{
  "arch": "resnet_bottleneck",
  "model": "segmentation model",
  "dataset": "aerial photos of the United States (SatlasPretrain)",
  "train_examples": 203450,
  "image_size": 64,
  "crop_scale_min": 0.5,
  "horizontal_flip": true,
  "num_classes": 8,
  "output_stride": 8,
  "norm": "batchnorm",
  "activation": "elu",
  "depths": [3, 6, 6],
  "kernel_size": 3,
  "stem": "single",
  "avg_pool_shortcut": false,
  "widths": [128, 256, 512],
  "init": "orthogonal",
  "residual_init": "scaled_by_depth",
  "optimizer": "muon",
  "muon_scale": "spectral",
  "lr": 0.018,
  "momentum": 0.95,
  "nesterov": true,
  "orthogonalizer": "newton_schulz_5",
  "adamw_lr_other_params": 0.0024,
  "grad_clip": 5.0,
  "steps": 14900,
  "batch_size": 64,
  "epochs": 4.7,
  "lr_schedule": "cosine",
  "final_lr_fraction": 0.1,
  "warmup_steps": 740,
  "weight_decay": 0.009,
  "adamw_weight_decay_other_params": 0
}
Rows from block 10 of a small segmentation model, named by matrix and row number. Rows with one number belong to one channel. Each number is 500 + 40 x the weight over its row's rms, rounded and kept within 0 to 999. All counts start at 0. Numbers have three digits each. After the name is the row's rms in percent of the matrix's.
Before each channel's rows are labels from the 100 images, of 14976, where the channel reaches its highest value: "patch colour" is the nearest of a few named colours to the mean colour under the peak. Only what is clearly more common there than usual is listed. The data: aerial photos of the United States (SatlasPretrain). In brackets: how many of the 100, against the usual share in percent.
# convs1: 3x3 conv (model.blocks.10.convs.1.weight, 128x128x3x3, each kernel summed), inputs 0-63
# convs2: expand pointwise conv (model.blocks.10.convs.2.weight, 512x128x1x1, transposed), outputs 0-73

patch colour: pink (27 vs 4)
convs1.119 072:499539548479611528533451456563483566514508523464453538498449515470516495540533487534487486499565517503522482451447507444497574489429462516570485535531471553511582455572621505490475475523514608
convs2.119 087:528499505462595507532557556492483430518495453526498536476423495469443495446431477467547507432508489449519495466557518527437486456512545527531556497520487519533499453473533435520537494577456478509505506514559512520468423590

patch colour: grey (87 vs 56.1)
convs1.35 134:556588530482487526506476447500452459499491485554434545440504528520467483479420506472415565512487499477445506515463454540491530487483563515468583604519543476508486536483476532482430472438489524
convs2.35 114:523432495500498457546579283466456515528509465435485488465504482500470557519545431455510555478491427546506377464516501461504554474486475538494514436567482499511514461441531511556514544454498493489476514520498544489482490529

patch colour: pink (28 vs 4)
convs1.99 075:517466541460495498524514481525462598489479525561468417480415608519487493521533480516543474481472541532561536594512518477545500461494459463512441518516483539414510550532428505394517520526499543
convs2.99 092:498477511489385400431489522562501476481496568454477531486538479499457447575531501465506506482511432503469494480413507529529558463511553612430596512514511490510508553509501399549507536538587509486458501516500517525438532600

patch colour: grey (85 vs 56.1)
convs1.82 075:466416506505491555481547450540482494538489637540593451469491507504540506384492466533549550501468497517481457520506423479517491552549581550535469517503570531545558430530545503495431546493491462
convs2.82 099:463521518495511499455526452541416533454525517519552489474498500522491508552491504579537514486518446485563555538556434418535533502495471529543525534532496499545481462421534491506461475438494431491509435524510495505529476493

patch colour: grey (90 vs 56.1)
convs1.12 106:519558489589484488506461499461517521467425476451493562476519457530522509504458456521442527573472510468517507477476524514542540576499489533485512527488492503496507531502444547509489529469484535
convs2.12 102:533480525480530531506563487431487473506520502541424509511420513447492565525448485559525502510503533511501487532382560529484481460484540501457496508465507506501490511425541543456532433466475479515506484496497484496505489495

patch colour: brown (66 vs 36.4)
convs1.69 180:484501593517516519520501475526467516565527495481519504605542491514618636503495454457465481491555550506567472497638474475498521521600468492505513477524492541446476526525473487423544519574544536
convs2.69 118:466463519513542499547498601502474540479484501493503474524493519483473484478486483488547466511560545520471580471347458492467565472395529519462479540438498485449436534493501483467507427544468482499514481533516427451474481500