Rows from block 11, named by matrix and row number. Each number is 500 + 25 x the weight over its row's rms, rounded and kept within 0 to 999. All counts start at 0. Numbers have three digits each. After the name is the row's rms in percent of the matrix's.
# convs0: reduce pointwise conv (model.blocks.11.convs.0.weight, 128x512x1x1), inputs 172-257
convs0.0 098:509495470488506468465521504545542523499482526507486478536525502503533465500528490491513509514541527511512537575494493471523507514442510522500539518500509546482510522480459483499511480480509485573522475495519479477529500481530534446497455471496510481465467539
convs0.1 095:479487478504510496513465514509480517504489497530508450489417501489531490467470512531549509499474500478509496443487510498494513531529478484489460499522493499484481499517481464509482560472485474495504461493508487521469564529485489452511467423482505492482492447
convs0.2 097:511474508507534466457514513513451458463532466534533513521454535499489524484530481500469475459455475492460510430457450503487486509482500459511488512464520489461467502486497466506520475474520480437449479494521504520509499502518480526516515443488490475480487525
convs0.3 105:476496479507501538521520541471498522531464510499485495501470505487521469526502483525473560508517476499513472559518524503508523488530521507514516474497474481542512504500532489486512480552475562499462483472517496482508470506500521505533514566507468470497483484
convs0.4 095:502511501499490518498492486480510506499543521487506480469494568483479480508497499519466481494488491514503462509500466510506523500478499496514529490514522456508500473496496521480485499508516474523495484465495480511483505525500523621471527532496489442487514495
convs0.5 081:525498485512475512523526484535505526479492493462493523488487498464489514470497502491497490512460490497502479526492495534499557469498473463507538524482483487492498500486503491497469570507460489493541463517463509483476499473474485557468463490530516482488500494
convs0.6 097:507507483513487509478504496515460513537512506494563541466487484501493471510494509504559464519523499504473525519501482495508546460516526467509509510475482461508442499506490505492512497476563521482511476515534467477524496524507521508533504478524506464512528521
convs0.7 105:514514508540520497478509483498460496481503543542531464531498491520519481496466518512565527584493489472513495472509516527522547477440493481505509520505467481487492506498479527496495478502512482507448517526509499468490503536506485484481470500481490466508511497
convs0.8 082:517507540514462467498473509508493548493550530475505510479515485473527475479463523495492478502515479466477479489508488512539523512450462520492472524483472524472486501479495429504512498491455514492505497530506512516501500520465473463480496478481534554493493494
convs0.9 087:526513524471518509491483479494542535496510497473452474507471499546527494466478515481511498520489487521513511455480509488493524488461489508515484499508524490500502486500524478478536519496549474484495462495436495492541460511519542449528490489481509549538504556
convs0.10 113:481505528520478494443502464475535503537492483485555446462586494477521429513505536516498494454493511482529512388520504481468536449524490471510487490522496490486494473483507462503467517512524528522475539459501476495510488517459472542470494486515485537461471542
convs0.11 076:529526509502496491498521541513481519488478535520513528477422475501486513534520501489484473507477497479487480477494493526487475488517500494497474547521487538458490498503492521485497480556568479501507474498503493486518487488454483517513478495536500488515518515
convs0.12 101:443496528469551507441507496484479481479470521496470524537516456539503476471513504510532490533508481507515481476524517508494478481515502467448510488475508517507529501504483542445497524465533499463506508528483533546476487503490564522536483493562500516469514507
convs0.13 111:490514495473545507501527497478498485557519478474507511533518496498482498547486534479493502541554514533486503496501488497476481509519465533478525527488495526511536470518487501485518468478479487478447530499522506473474487522484523456502518517528464505498495470
convs0.14 089:459497504539500476517517548493519435493497509506550497496534490466525479479446482518491480481506477504521513476510507455488491499544497478501476486547446517515510498513486515499447493543520506500516475483486483554514521510488462536460530538504476450483497494
convs0.15 095:508504467490519480477524465462455489497511543489511443500496516475457499457495505446530460499518524505483514525544456511490499515541463537498511485508521561465491506520455518482532482477486482518453494524491514504528542516468493546490536560511488507506507486
convs0.16 098:463495501518497444464496546501468466460467470492477531476432508487497487500502522519476507473502491488496531441492505465506465507484473489477504499502549522513492483481496516486474506501551502512503504472519474506480507588511490526534511509488518535534518530
convs0.17 093:505511506479532498481544527479522454463500521514493511481524474499512501496496533527532466496453554502495510496532493516479504496468492529495474479508481562484504528494496512491474496496448510526518498471502445538468497498519467512514537537488485491474537469
convs0.18 087:489495503496502480563516484495517539522477503499515474472543495541481468476496502555517478497524510487529466501496493515497504517489519499513548484489503497507493505494502530506518498483476506522546524493495522505508501508511538503510503506496511540528520476
convs0.19 110:502496508514490489523508526516520507443525534514512512512517491478494521480491477462474502504514517487528488500510541478462494467495479494552499521465479535518499526477512511487464532488502494483504495534524481487512501490499505545444467534500516480513466486
convs0.20 125:492494482487497500640512535502504497507483449511475492479460511491474496506485483481466500520524503494504518551465500444494526491564509482466454505471493531581517498515526506492489542518465503484560531491474508506456498526459493545483524497516483518488501489
convs0.21 098:505506570512504489484519489504482474473548489482440547508526507486493509562495500499466492491493529502496505461498492513499461473503515503467522488534509475495503484510497478481506474504470514489501473519501487537526513480481508518525527562504516469477496512
convs0.22 106:536490489504481492510493519496485511527512546484478451477451500487480491492541485495489519522491498475508482469491487490550499489490510515473476460517439606481473502523477550519457463473516469462446521527469517490472506488498545513524488564531453496518500482
convs0.23 098:480502457499532535462490486494523456465499493510523464519435511522496494482522487498464537477547471491477542563457470510485477515512482495498497472511498483500519509514492501483498485488486496456472473497528504492515539532491534539483468518514498495508493452
convs0.24 106:462505521503495504491491482529456476513495556483535455501478512500538513493488504491497476514517508531517540577489499525488552549479515471524501495506468488501474496503500496485440497491525504508482488494523495472501501521528486483459516523473496525510497523
convs0.25 084:518476491511483476522499492520495522469499483464446463476489495479523514462493477547500496512464552506520527481471536488512511525516501502497491522464516581492505518472504512511503496457534473506532490496502507499475483486459497465505477537538465498484530535
convs0.26 151:503506508508497526536490485456458480501476539512481470472596498486497476499482529479470545488490452501510499494494526508505500443502467489504511545511505470493492491489473552499537492490529482504472521513529506518549505482508517520485485560516539468484490504
convs0.27 096:494501483493470491553525498495517465480495527511457530508481502526456506508478530525475494476508478505506530531476517535488511465487481511489497547491504474503494468479506516515561524482465509482499502487491515492536474474462484552494507553477529510497512515
convs0.28 109:517497489514489531502504474495495490512487491489481478502505511477522551483506512512481553480498510500494473478523523464525576551537473513463490477512495522494502507490509509506496558513486514504492502501498526471516498544502490508496460527512475580497492538
convs0.29 104:478466489506491459465499487553497468487452452514438502511501484514516479512446493483478470512480517493510498459476483491465480530469527475473488490486504459512526496494498500472522516531513492492498458489459517567485509546465506555464478481490498486500506488
convs0.30 101:507523523495483505474491537502479511478500476531502499523442491465493480488495504483569480530466516499517478521540488482502491499516505486473488507549478498495495482496497482499502517488476495539549482501518499510540481514489519478491483441518494469480492541
convs0.31 097:540500510473490526511509493543566562556506526485487472497544507542464469515534523498501486508512475492488557470470457534491518501445475523515528510496470517495479542444512498484446456523520500468496491506508506513466461524517509533524495512499549477528524506
convs0.32 085:477495534513527491501480520479490502505560486488560527519486503529481506516478492481495523519488498517482473581501500488496454488493481482487486490482517578515468493482542488500504487489470539475484530488481491527511491510462484502509494499523489506496507511
convs0.33 112:489488479490521512495473486511542473455456471467508488504532470490520506516547533509516482513479496509513543440464463527495498521498485501464492496503536415463511488492520543516554470481558508526496526462560527493497520446500469486570474474512489470478512537
convs0.34 111:526513479504539512505526482462510523485506490496516535449565528511556476491507512539533526518539515492508512492508496514451484450484530497499485477551521532443462492485490556531546478470500484504526468515512500490527489459467476493519480514506492469481503559
convs0.35 098:532488494520506480481504498530516500484510483544549453511489552543483522488504480509481527476501503484525521525517479504546498557423546482516502514481493471509509547508491453487449425494475492508466472501501494479528471514509494542485508470480511524472475533
convs0.36 076:479507496519477485520478490499513505528512498491497534516455487502471548492544513482585531479490546482459505478457503529498471490470481465512463512469457457524522499485508483516518487526501480474549495478513485510500515505454534496502491448475526483478496483
convs0.37 097:499492495504484465491484553462492482527478517501508499498461541490497515452536486487545516504474461477496486540479513487534490548513480495497489513493467499482474494505550488528505470472514516504503484498511514510519480490505491468503467461467483524480519461
convs0.38 114:502491516482490528533502500490488483505536534526505446486434471516493506542509490492494482474455509496510498495516496508496493480469479497531542505520459523558491544485463488478503500552493522489510511519479471504522505497489509526527501523504477505527519517
convs0.39 109:479507526518497516507492524512504480494516476508513479492457530531514485472504506499452595526467500498497480488525475520497509497561497513506417534502496495515500493524510504500444510499510479486513488463460497484490487541508451521465515491514495491496482482
convs0.40 093:531493502486481524487460518458500473485507518486450470502515501496531530494496484466486487469457487502525518478482512499517496495486513500485482500485501530454506499535501430547548501495500525471478506523513529490505492501483490484504475497505511463518508486
convs0.41 110:500487501526470474591520493509496483469555551478541525488547479520512527523497538488453521509519490485505484504561518517532508459499476475489534503503492469543486481519487553481561485499528506520472462511501505515502534534492513456470531499499468489501492428
convs0.42 100:510496508495505517412478489484511428502520534499429500526499445489495484505528519443547525533492527497494501535516500468485479503537483528501483522458500521494511505477525510505519546471486526499512453485509503520486543455541530512524514467511496484504488525
convs0.43 110:524497520512519478469491521483505492488470560518465470496485500473531503539527458509514513538495505489498469495521486528511505474528481517459498461486473545472483479498482472487452487479527471502537494478469480505515491537547534514479470542543490520461477472
convs0.44 105:543496513512454525521481491500525505520507476485515538467536509495496478534460505508488513535442500473493504511469486480525499475512465504501546499456514536519517520508506538523528530508543496518530522499467492485503521480477510530504513536477516541518499480
convs0.45 096:490489494484500525497499460491462494507554523523468507516452486470502512459532503518545529531483496503517472499495511486502505533513507515513527522474491516478488512474462500464501493502482501495470510512499496511502517443513533474504548469502486480462473515
convs0.46 108:522506502500530451537462496530512495500509526532529469504450528509525494474469502492470514469443470522502494442569556507498525484410480511484498517510466472502513432520497483540513510499483503502516533540504485476504498517508487495434484512478522523531508474
convs0.47 122:539498513500471513490490544513506486489492472503534490503491492539487520508494505515501553480489529496483474463463514483478518463501507461472505521504486513511494501513487527535548448476514516518521486464521533506507498432456518482522481487488507487489500502
convs0.48 091:488498517501534477485494479509510534489487460505512553517457496483516522494471514538515529523530489482491497532532519431490478495542515490489524524507503484498523473485531502481520489497482491504520499511517520550490520522493513448488488485511488509531523539
convs0.49 117:480484513487489501514487525484514481474470529508498482469525479499505506499533484509532510553436500503468506478519510503457529443544504502496510507464446522500487483499508511450488539506545484530518498521480502482488526562524500536496505495497505515520470553
convs0.50 102:498518501492500480456483514542561526502509481520500543501429491518491481501492503494544449529452523518474514565476543487489495508472511487520487501484487482446509494485507456520557491490493471473513535534513521534513485514477538446480461502493528480502504517
convs0.51 086:525489466508517437505504507472505465517515506496507499503450497495511465457509471488562510517507477460500511479523485494554499513463495503480508522446542480516480493489482452475499456519516538491467472526532500507497507524484525497513529477512509534489525515
convs0.52 105:497493479490529504499512533496559500499494551495515449469467515479522471459476525524494481509471490499515488510530500502488457500483512480490440475484470512509529463528473514528513499491469506510525537474515454505475477485474485529520515481495505515530514479
convs0.53 109:521500461532487519462525553499515483494495463465532483515509474506521505452497431458510502494477460470491504469549462449469487502511450507450486504495503544490509507449507460480521491502516468494505482498480546489484491521445486484482503506524537539522510459
convs0.54 114:506513506505492501549538511492505462495476491517473461497477507541538526517535529479501498485497522489475478484530515507485506501515529501484502527487497519488517496451506502514553509516428518529532507490507538493513484494484446501502534510486510516461508529
convs0.55 093:482494477547475441480527511468511481465514531495586509464506470518517488506486504476539520474510491515491515532554529496496487540510535474512517511466456539526463515478479497479473532474547529540502495517510476533465500491495467515503534464488519475513519490
convs0.56 093:483487487502500511462476522497514525443496486518533470477509516502546527515508509509450459495467506490506464486485489510504465457497506507482490467539525479512505519546498526511479488522520523522483515462520495491528475475513513494482506435459492509526509547
convs0.57 087:496467510490472538477516450505532542545507476512562480511548528493515485510525480468529559470537493471505509529519492491473521490500457458503541490495532510499500524517526497496532474482545500489509510513536504480482487516515492560459497486525557461506500507
convs0.58 086:531503494504525467479486480506511518483452514466491523436505520469539490514498515516521504506530573507464520441520511486508475543477504499491500550509514522501507493530507478509482508519501501491483480523487508528477491501500499492489492508510510518534495441
convs0.59 100:489495483526469493554491547484492481524561493534447457494515518480489487442490506473467534521475490506495482465505477478484524488503493483498513520431433537506475436476494473495495535483461501496504519479525497486513497493485493447464506538506533495489468468
convs0.60 100:480522503504504466522482529502501463463472463491457526530500484511469500525470512477509499541473531511491494447488521515532502546552508494483482469553501524486478488489538511511509475480535509468480545500461510542515517479499515504524492501494493451517514474
convs0.61 119:470502532492516505456518477510516535515506463487507494498511498519556506486508497514538483517542510509480509493541512473519534525485496496504499468510472493469521506505497546478487515518498522476502518521510484544477516452517455503450462536493498524486478526
convs0.62 083:490482517483501501505501542505553521488519517471507511498454493505462498488539519499504478465495492520498442477477487515497491523489489560472482466494532510465517464483480472502473481508501506541494512483485478525469505466481492467558506518508528534499509537
convs0.63 090:476516520512517498492520448506539591509485502521532532507529462524561528541511514521465531487514489509502503455534536526476483488506517485518519510547477468471520491520537475516512507469498505552535537481453468517506528450499472538490485455511538471530511502
convs0.64 094:504492493499487497498474526520472441511499520498525500484531498482477548521497487510480516505532492500479503517523541499536505527515513486541511501482463538530503465523532539507493531497485521506532535488482513503516517524510524530478486479475502526505535505
convs0.65 117:475487453505508500570513482507493492526507553504510512519427502459458552495488513522490452475479468503505529493535503496501500508541506481510477487485461507478484498491506510473482479458437473496518483514540491476534501497508507515506515517526482450492510504
convs0.66 093:511504550486512482449482502492497501529560526503486518493513543487467562497518478494467463482545495526492561454475483494505505515480530495514481463474518518491486443498506500478467475496489465475490476483517499524489485511498544483488526461497491500503515516
convs0.67 085:508470490506513497505510468465520541493518476523520481440463512502452486514506544500476512498441517496508521480507478474556507522524500493469460490529482515532484509500507464509431467466514477493524507490503494482493501481509477490491492505526481538481501500
convs0.68 092:493476486531504504534477546492521489508517473530486458481476495489504501506516509517556509509510492484506489525538508479440513527519487533537472515477508483521535507516480476473527506495482476509499494479514506492486523546490545422497508518533486521499487523
convs0.69 094:465493480502544512542529508534485510533480548508508502463507483482543526485482498525483497530532461495512482506492507454496508480546492525541488516494501472471482449502489517512498496482476497524478495533555473535455507487515481486477497558511516496508529522
convs0.70 089:485496501510476482553484442488497547505536478527506494512545527536449458500459493514458506520484523483493497498524526496430506485487503490490534531517503465550509519494482519501511466476502501523501498502480500427528505513521497506549534529461473502537494504
convs0.71 098:486503533500473472510481491505462510477531502461481496492550457481466460517455490485519494512504485502508467493465515504541537499450510470506487529458541524535480464482505471486545470472517491487456478532510521559502519489490468475484479450518530523479503491
convs0.72 077:489479480480517498465554533485476486480499504522484564464550494495459549513487522477500503485508518518497498510464456494507446530462463512537466507474523522484479477495525458523506502490514541496502517460520541522516483496501519500580474517513537518507523489
convs0.73 104:493474498483498500448471495547492550507474444501545490514469462489497484513480484537516524503486455490500501509441550489461545502499498519526510525491481486517473483537477475504523502529497530463496495505466521561490536477479456509482474551528484519518490460
convs0.74 085:476485477525561489463466525525496487482504492504517485521437480472545474487470497515507509491521528493472529569498524450463455464521497482529468496473504540497503466489524438495510542469488509490473472484491486525518517492479466484505494525505481470454535519
convs0.75 120:516499534470496502434479505497501484515516542514494501487484525494490492518553514488495487447534463501486538507528491477537511500546518536524505503511486519483479457494462510502521486499499480556459493483475499473535505474512545502490505481498522539524499493
convs0.76 092:458506481500497486492487507508539524493522450496464468469476501478505493481498488484487442505468490504486528467459490483457515469461533506487494520528479575496533486494464434490539498522485475535531498472491527487499497508493502491519467525472484552499483499
convs0.77 109:510485480490518528492491488492516460525487494503480511481430495517518489496519504463489520487480503526484453428467476506457490539501487536502501455468483504493511499525529527536498520527461471467516517479482500522496505492497497506478494524492492493490431454
convs0.78 085:544518500511476519482538503503496524478477497526476532488502464471532469503500495560502466520512505501483470493520542499515518443482477499468517477515508541476515485505507497531554530499523534527493517500526477448534502476491522528476463541503487527501487513
convs0.79 126:522492509512522499556484555499523534529501529534509486478429524494514475470521520507538537525499536494487514541529540493475480460515493494523504524521491428550477500476497475495556485510565476511512519505492490487515526510498487550470537510499505470505503528
convs0.80 091:496503453503487505540504544516561519483485504515459528520474503527517481515512530497511513446484436482519486513527547489488497477536517472505506508488503541496515517510490490529545519481449488522582495481496473544501482521491487505479491485499538432521490455
convs0.81 108:489512529501527513441510511507503434486496480492487499516502505501558474511505494464522490544486482507483558496527503483502521495531452507445478497498489532531533505498512492517491528509534465476493510502559489527497474534524491520524534600509480507504490524
convs0.82 105:539486519490488521452502538528555528504483545525490485512471492504516462485489486516492435554469533460506574456507519517540524564447492476504504519489489482510494499480477524492499454498548483477517510509520476492500465500500568489518477462485517440508526533
convs0.83 105:498503503496448527458492509469473511535509494514527493510509519468515487513504515504511502530501505525519543464514478499580514500511559459500495502506496531517481542506527529500475499498480507493512509519542508460518511501504491567449531504502513478492495544
convs0.84 107:523503479506524519521517524460486444489515581501492499477471483489524514484542490480509475481476505497492461508523495524498457471514510512515487486476511477558521510490500489470485497512464519503495466508508517523474517494478502494485577526484522535496513485
convs0.85 083:500498532515460461473510504462518507473474452504518448526479484461503478465494486489520499501519501477490479482477489494488526528508468482503500493515483546484487512502524489497508527503493451491494485492518497521481499516480518517485482469487550517492544479
convs0.86 105:479497493490510506458469512497485425530490506513511474492441492496543494519521493514542513514484487540528498467478512489477426485510517551491493481472464527521545490487502528481458527523489522512523492449502501503483496499506543502507561468484501479505489515
convs0.87 110:486501503513479472530468514506530533478492542495529495550464475525552517486502503514516512533458473490489488502471494484517468430495493482521495500502524505490518478512476498520491498480519449479485482509488469482538501497492487488504476463522508513471512493
convs0.88 106:524524523478453457601500491520527465539494516466489518512471527468494497524505498448468464531502487516489524545491484538495491459488495468459493501508507462541483529503544511533490498493529459517507515493468533485486482472528526563491461498487515486482473522
convs0.89 079:501498511493561517453517486476508518504519589489514483503468477473494539510524532470481482494460501521508485468504523502492481496525531484504469490479486535463509485498496443478506455488499478505541473494502487536506539506515525516469476540496523496479474470
convs0.90 089:496479502531502506473514490525497539530524530495591528468442473479495505474462499563478484506485486483536510519515517513498484506499507488464464503457490469520507485521524514507464478483489508511501477518498465532480519458503481555522526522501494477532502472
convs0.91 093:489508502513448484490469527483466495502509486467531501491437470467466531497507511497532532528428507483485522518494507470504508502483485511512507523520511502487488524467509485506496489490460502504514471484483512468545504508449520485509485461507471536490513468
convs0.92 102:509519539511508460465523518477494454488486521518477494490534497481476523477437498487509492526498485498500473420483495470457482484471493525521536488490498465472503475485468502470459484504513497468466513507496504551498564460486467467551487502493473457491475468
convs0.93 103:569520504472511484499508489485517478515509527516507457483516520486476490482518492453550473548486461526488540534558484509469523460502471493547461507488502489518505491511488505501503506498506473519487500516520488477475514525481573572443469489496498494505484478
convs0.94 098:488499478503499477468477533487479466507534490486496508519435467520485420491490488493516543483524493496507501513474476471508500520481499500504510499493508536496534503506483507515489533530470460525516512491492508470525504486515545466533496506508463497453474476
convs0.95 105:488506512497477509508481516517478531513485484499505485483502438545491517489485478499508514471518512500475476501512542519495507537485555482497528508461491499510541537512524500508552516533494538477489503500510509532554489457498510466503505482477504475508497485
convs0.96 089:528506499515543487491524496518451542522475518509502548485491520517578463500496495518475523501493519515521580476538528505498530576505526488492501479497459455482466482510496495472492549460501504464482511497518519530483485512486489542502482493524515478524515538
convs0.97 119:480517494526521469530472509492458490468500495496461511494482499497481502486530496451532469527526458509520502550521483489512495509504493507463467515449492463486531507482506486527544507488479522543503486488486473523493479486483465515560492547501475515448521488
convs0.98 086:529498490480459513512455518484521477490482473492467418535514521498462484497524468511474454469536529542527534536518491521486521552477521498494550516532486489506454424485516537487503506505501486494497516468500508499506493546489512502524512519504476515519517540
convs0.99 120:499476486516508475525531479472543495498489494527507506503478462500522487478509480487534507471506491487491481493440486466498529469466486496562536490482527471485473510508499477514575528504495460509500489514510549494551491485494461495499505518511490511506483446
convs0.100 091:491516515487476502481495542520507432457496480474459514475497491488469506551485507524485511481505490520514523532486496514510488537512463494498476481488503518461514454504492469460493510486545482477478497508518499499542466490513521431514491478474485509508500540
convs0.101 093:510502544467493480530529501517491498496479525503494517466508490505514482529501533479555482549522541486498520515493494518491519477499459515501545481497489454482523494498494536523486508504490466464565526498463476513530493461506533514499511504507543523475476469
convs0.102 107:495512531517468538496468498488515494511516520507490515518547522499496524560475505517488490522515490515527467513486501456580509492509537494450457517462509507540563484487534547526471489478475501489495504480510484495481482486506503515487542466488486534497543514
convs0.103 093:505488495480482504551543477501507530498529535495522534507504501514515523510466473486536545539495471508502498521515523513524527518524552475499507507481514507547523453539502514472570529507534492502558487529523486490521493534506541569560507530520508460479536495
convs0.104 104:514503474520477500485478497507502502507487470480507511508510506477555498486468513555487488524445506504541501472463463528447503567500549481468461479509464468514463542489485499485515495503513499471480479540483492519462535472496475545479496518526506453492495506
convs0.105 102:506487482512514531474550468522527505480518503564533489491541512504485490494472502535528501449485470502468472465536519457479539510490544506499521471506509474486499511504519452517466441492476513537493504488543501510496475468525484493506534583495486457505486460
convs0.106 110:523509485494538502599513470514511495493504459530468514493509516504499531503516485474489531518516526510473497597523495497513519482510520501564548490534514511529552507515521495510511539505476525471544506516503544503468508495460503516496542511505476499511501481
convs0.107 103:482499494502493500534468465481535485478495531473471483541546472493516488468515485493514513507522482492460512461447490494501496523540471511511518485472527506498498475492509527514508482517509504509451499527497510514506516453508495494537502486499490507513533467
convs0.108 097:485498527483551492450513485504534539497490494515521472485516471524499438505480500520518540539491459521523517477501509488451499498479493520551519471492523460458474477486505520520555469471565522489489476523540488503533499487473552491470467495545479508482507486
convs0.109 095:533505476503480484486494509462479491524485484514517467480493499501506528472544476516445498493524529510527489472501483486512479507487497509496506490490501505485517553479497530495461534482470512533525488502476524498467526514502547515502511512556511496487513552
convs0.110 101:504497495501518464545483485514448530506464484496464512551559488487493515500490503509524576481533513500505457500508509514503496492526469505453515519454512516494497484488523525523445487489497523492526525499483523503536483468486502501484510521470510501545512495
convs0.111 080:502472485532498473519517522502508492528511522504482547497418514508482509434455489494518459494450450506507488451468539501483514525483508512509452500504489525517473468474506482514543509493479454504489456488500493537496510558510506520514506500493501549493477514
convs0.112 107:495493518502539581520490488499474553478496505493502525494475520480527503496473515449478501505503547508445480522497457516511526565537523494525526494489488488479469537508511517470478530476476488463481534495487492518467508474477514557508489487488513510466499458
convs0.113 088:515509461537517467531538462468482529519466507492496478484527486496466503513494456537512519475527515501492492505569493536509513471528514516473522495501512494519499539463487499510517477543521536537481519482533493497535528512497501507523518538522470487479519497
convs0.114 095:500475474524519558489531526512582528501488502496514492504479536509492495512518498504484512493511561489516511491492492508481503522482490476528503480516538519482469530512477465518481478508536491499526503485484522490502494482493554555502491445492531470525480477
convs0.115 094:487512492505505486492506439482473515468468474506531493468531458496478509508522511486550515528533537476473541564499502518463470443531506509466512515493477479506445500521503537513453502502511500486512520516526496488511544492513491495512502549499459464516504481
convs0.116 093:536504474517527469504492477503506516490486459494492536504455484561507470471514468467536526502524478507509520455485493496508483470548548510499450510497483468457488536502536485525502459494543487498506508520472492531511488499483527474524494474516528512480476501
convs0.117 096:477477510509469461494488498487482446508514516512506495456462513479455511480505502520516469495505505477488512490500465505504499476480480468541496483504488548486511449500462508484547551496444488490479481510513501455484495453499523486521532500485453533483505512
convs0.118 095:488479525494497518530471509486480529497498525509520462549443494545528505501482495486538413580507482498522478506520483507485453517519483484479491468529482472490508510508487520474463449488487438467480508528485527517485506465474489519487464516494508491521481543
convs0.119 094:531484504497505518510482463483481475558465491502464495488474495591467494524493544477490492529569512497512510478483531558497546466524489490483518493510526553520532513483497496506516505527517524511496535493489530527528476512517532479540550546497484531507500474
convs0.120 110:505489495503506507591510481516518490470502455480524524494520502508529478484508481511531486490533543496485484506484519493541513486522451509540474525478469459521502492518514473506510492499461538469515462480488514532495494478451492509494480451505527478504523501
convs0.121 086:539499476527484517457508477518512458506516499503484451533499493495514448483479542503489506523496493477500469423505481503515490524503513502504463503505508498466498523473511467503441500480518501522502500506498503542492517529505496510443477496511502527495502477
convs0.122 113:501509527480491502506536472478510471508503552474503505491532529539469512534496494487514476534512485496474463475459486470499481513518523526486485504475509522515489513505490465532559488541513472531489488482525491483526518503504487517517535511559499559502474503
convs0.123 106:480502464509497509539448520487555527514510492502508461493480518455519521521519477523542476505516462493489520511526536506536484490513512465446461520461503501525545477515503503505549514542472477513512519520541477502583479483496492477469498526503486465493520460
convs0.124 107:519513520501468479503495547517543514498481527488524446484512472494568471489524439507507431511475448539460549488501520508510456488528517513499534497493492511480524485512489457494486481527474484499486528510552502472479490497517488480475498464520467458483484512
convs0.125 078:486491529493506454506490488517494481510521492527497538479459457483490525481492523484507477511424509482507478505474517490549510482459483520504471499463522510488516457467492510504526434462480458505471472486507487502506514451471539450527462520483485534471502499
convs0.126 097:513493518500485481520505512519443482508481496522510484520462516529495502465508489506492445545467500484527559511476482524504455463521514500487464502506496457520489471517490461507488457525509487509482491514472529489442501500520503551463488498496523496522508511
convs0.127 100:530486533503513498566496483508497458513521457523527505499542531528517445533472542546486499455472513477525513444550466454531491505469524475482508530502494505521511495533477497526499523469516476531520506520526501537471504502495469509506522533518497549505503494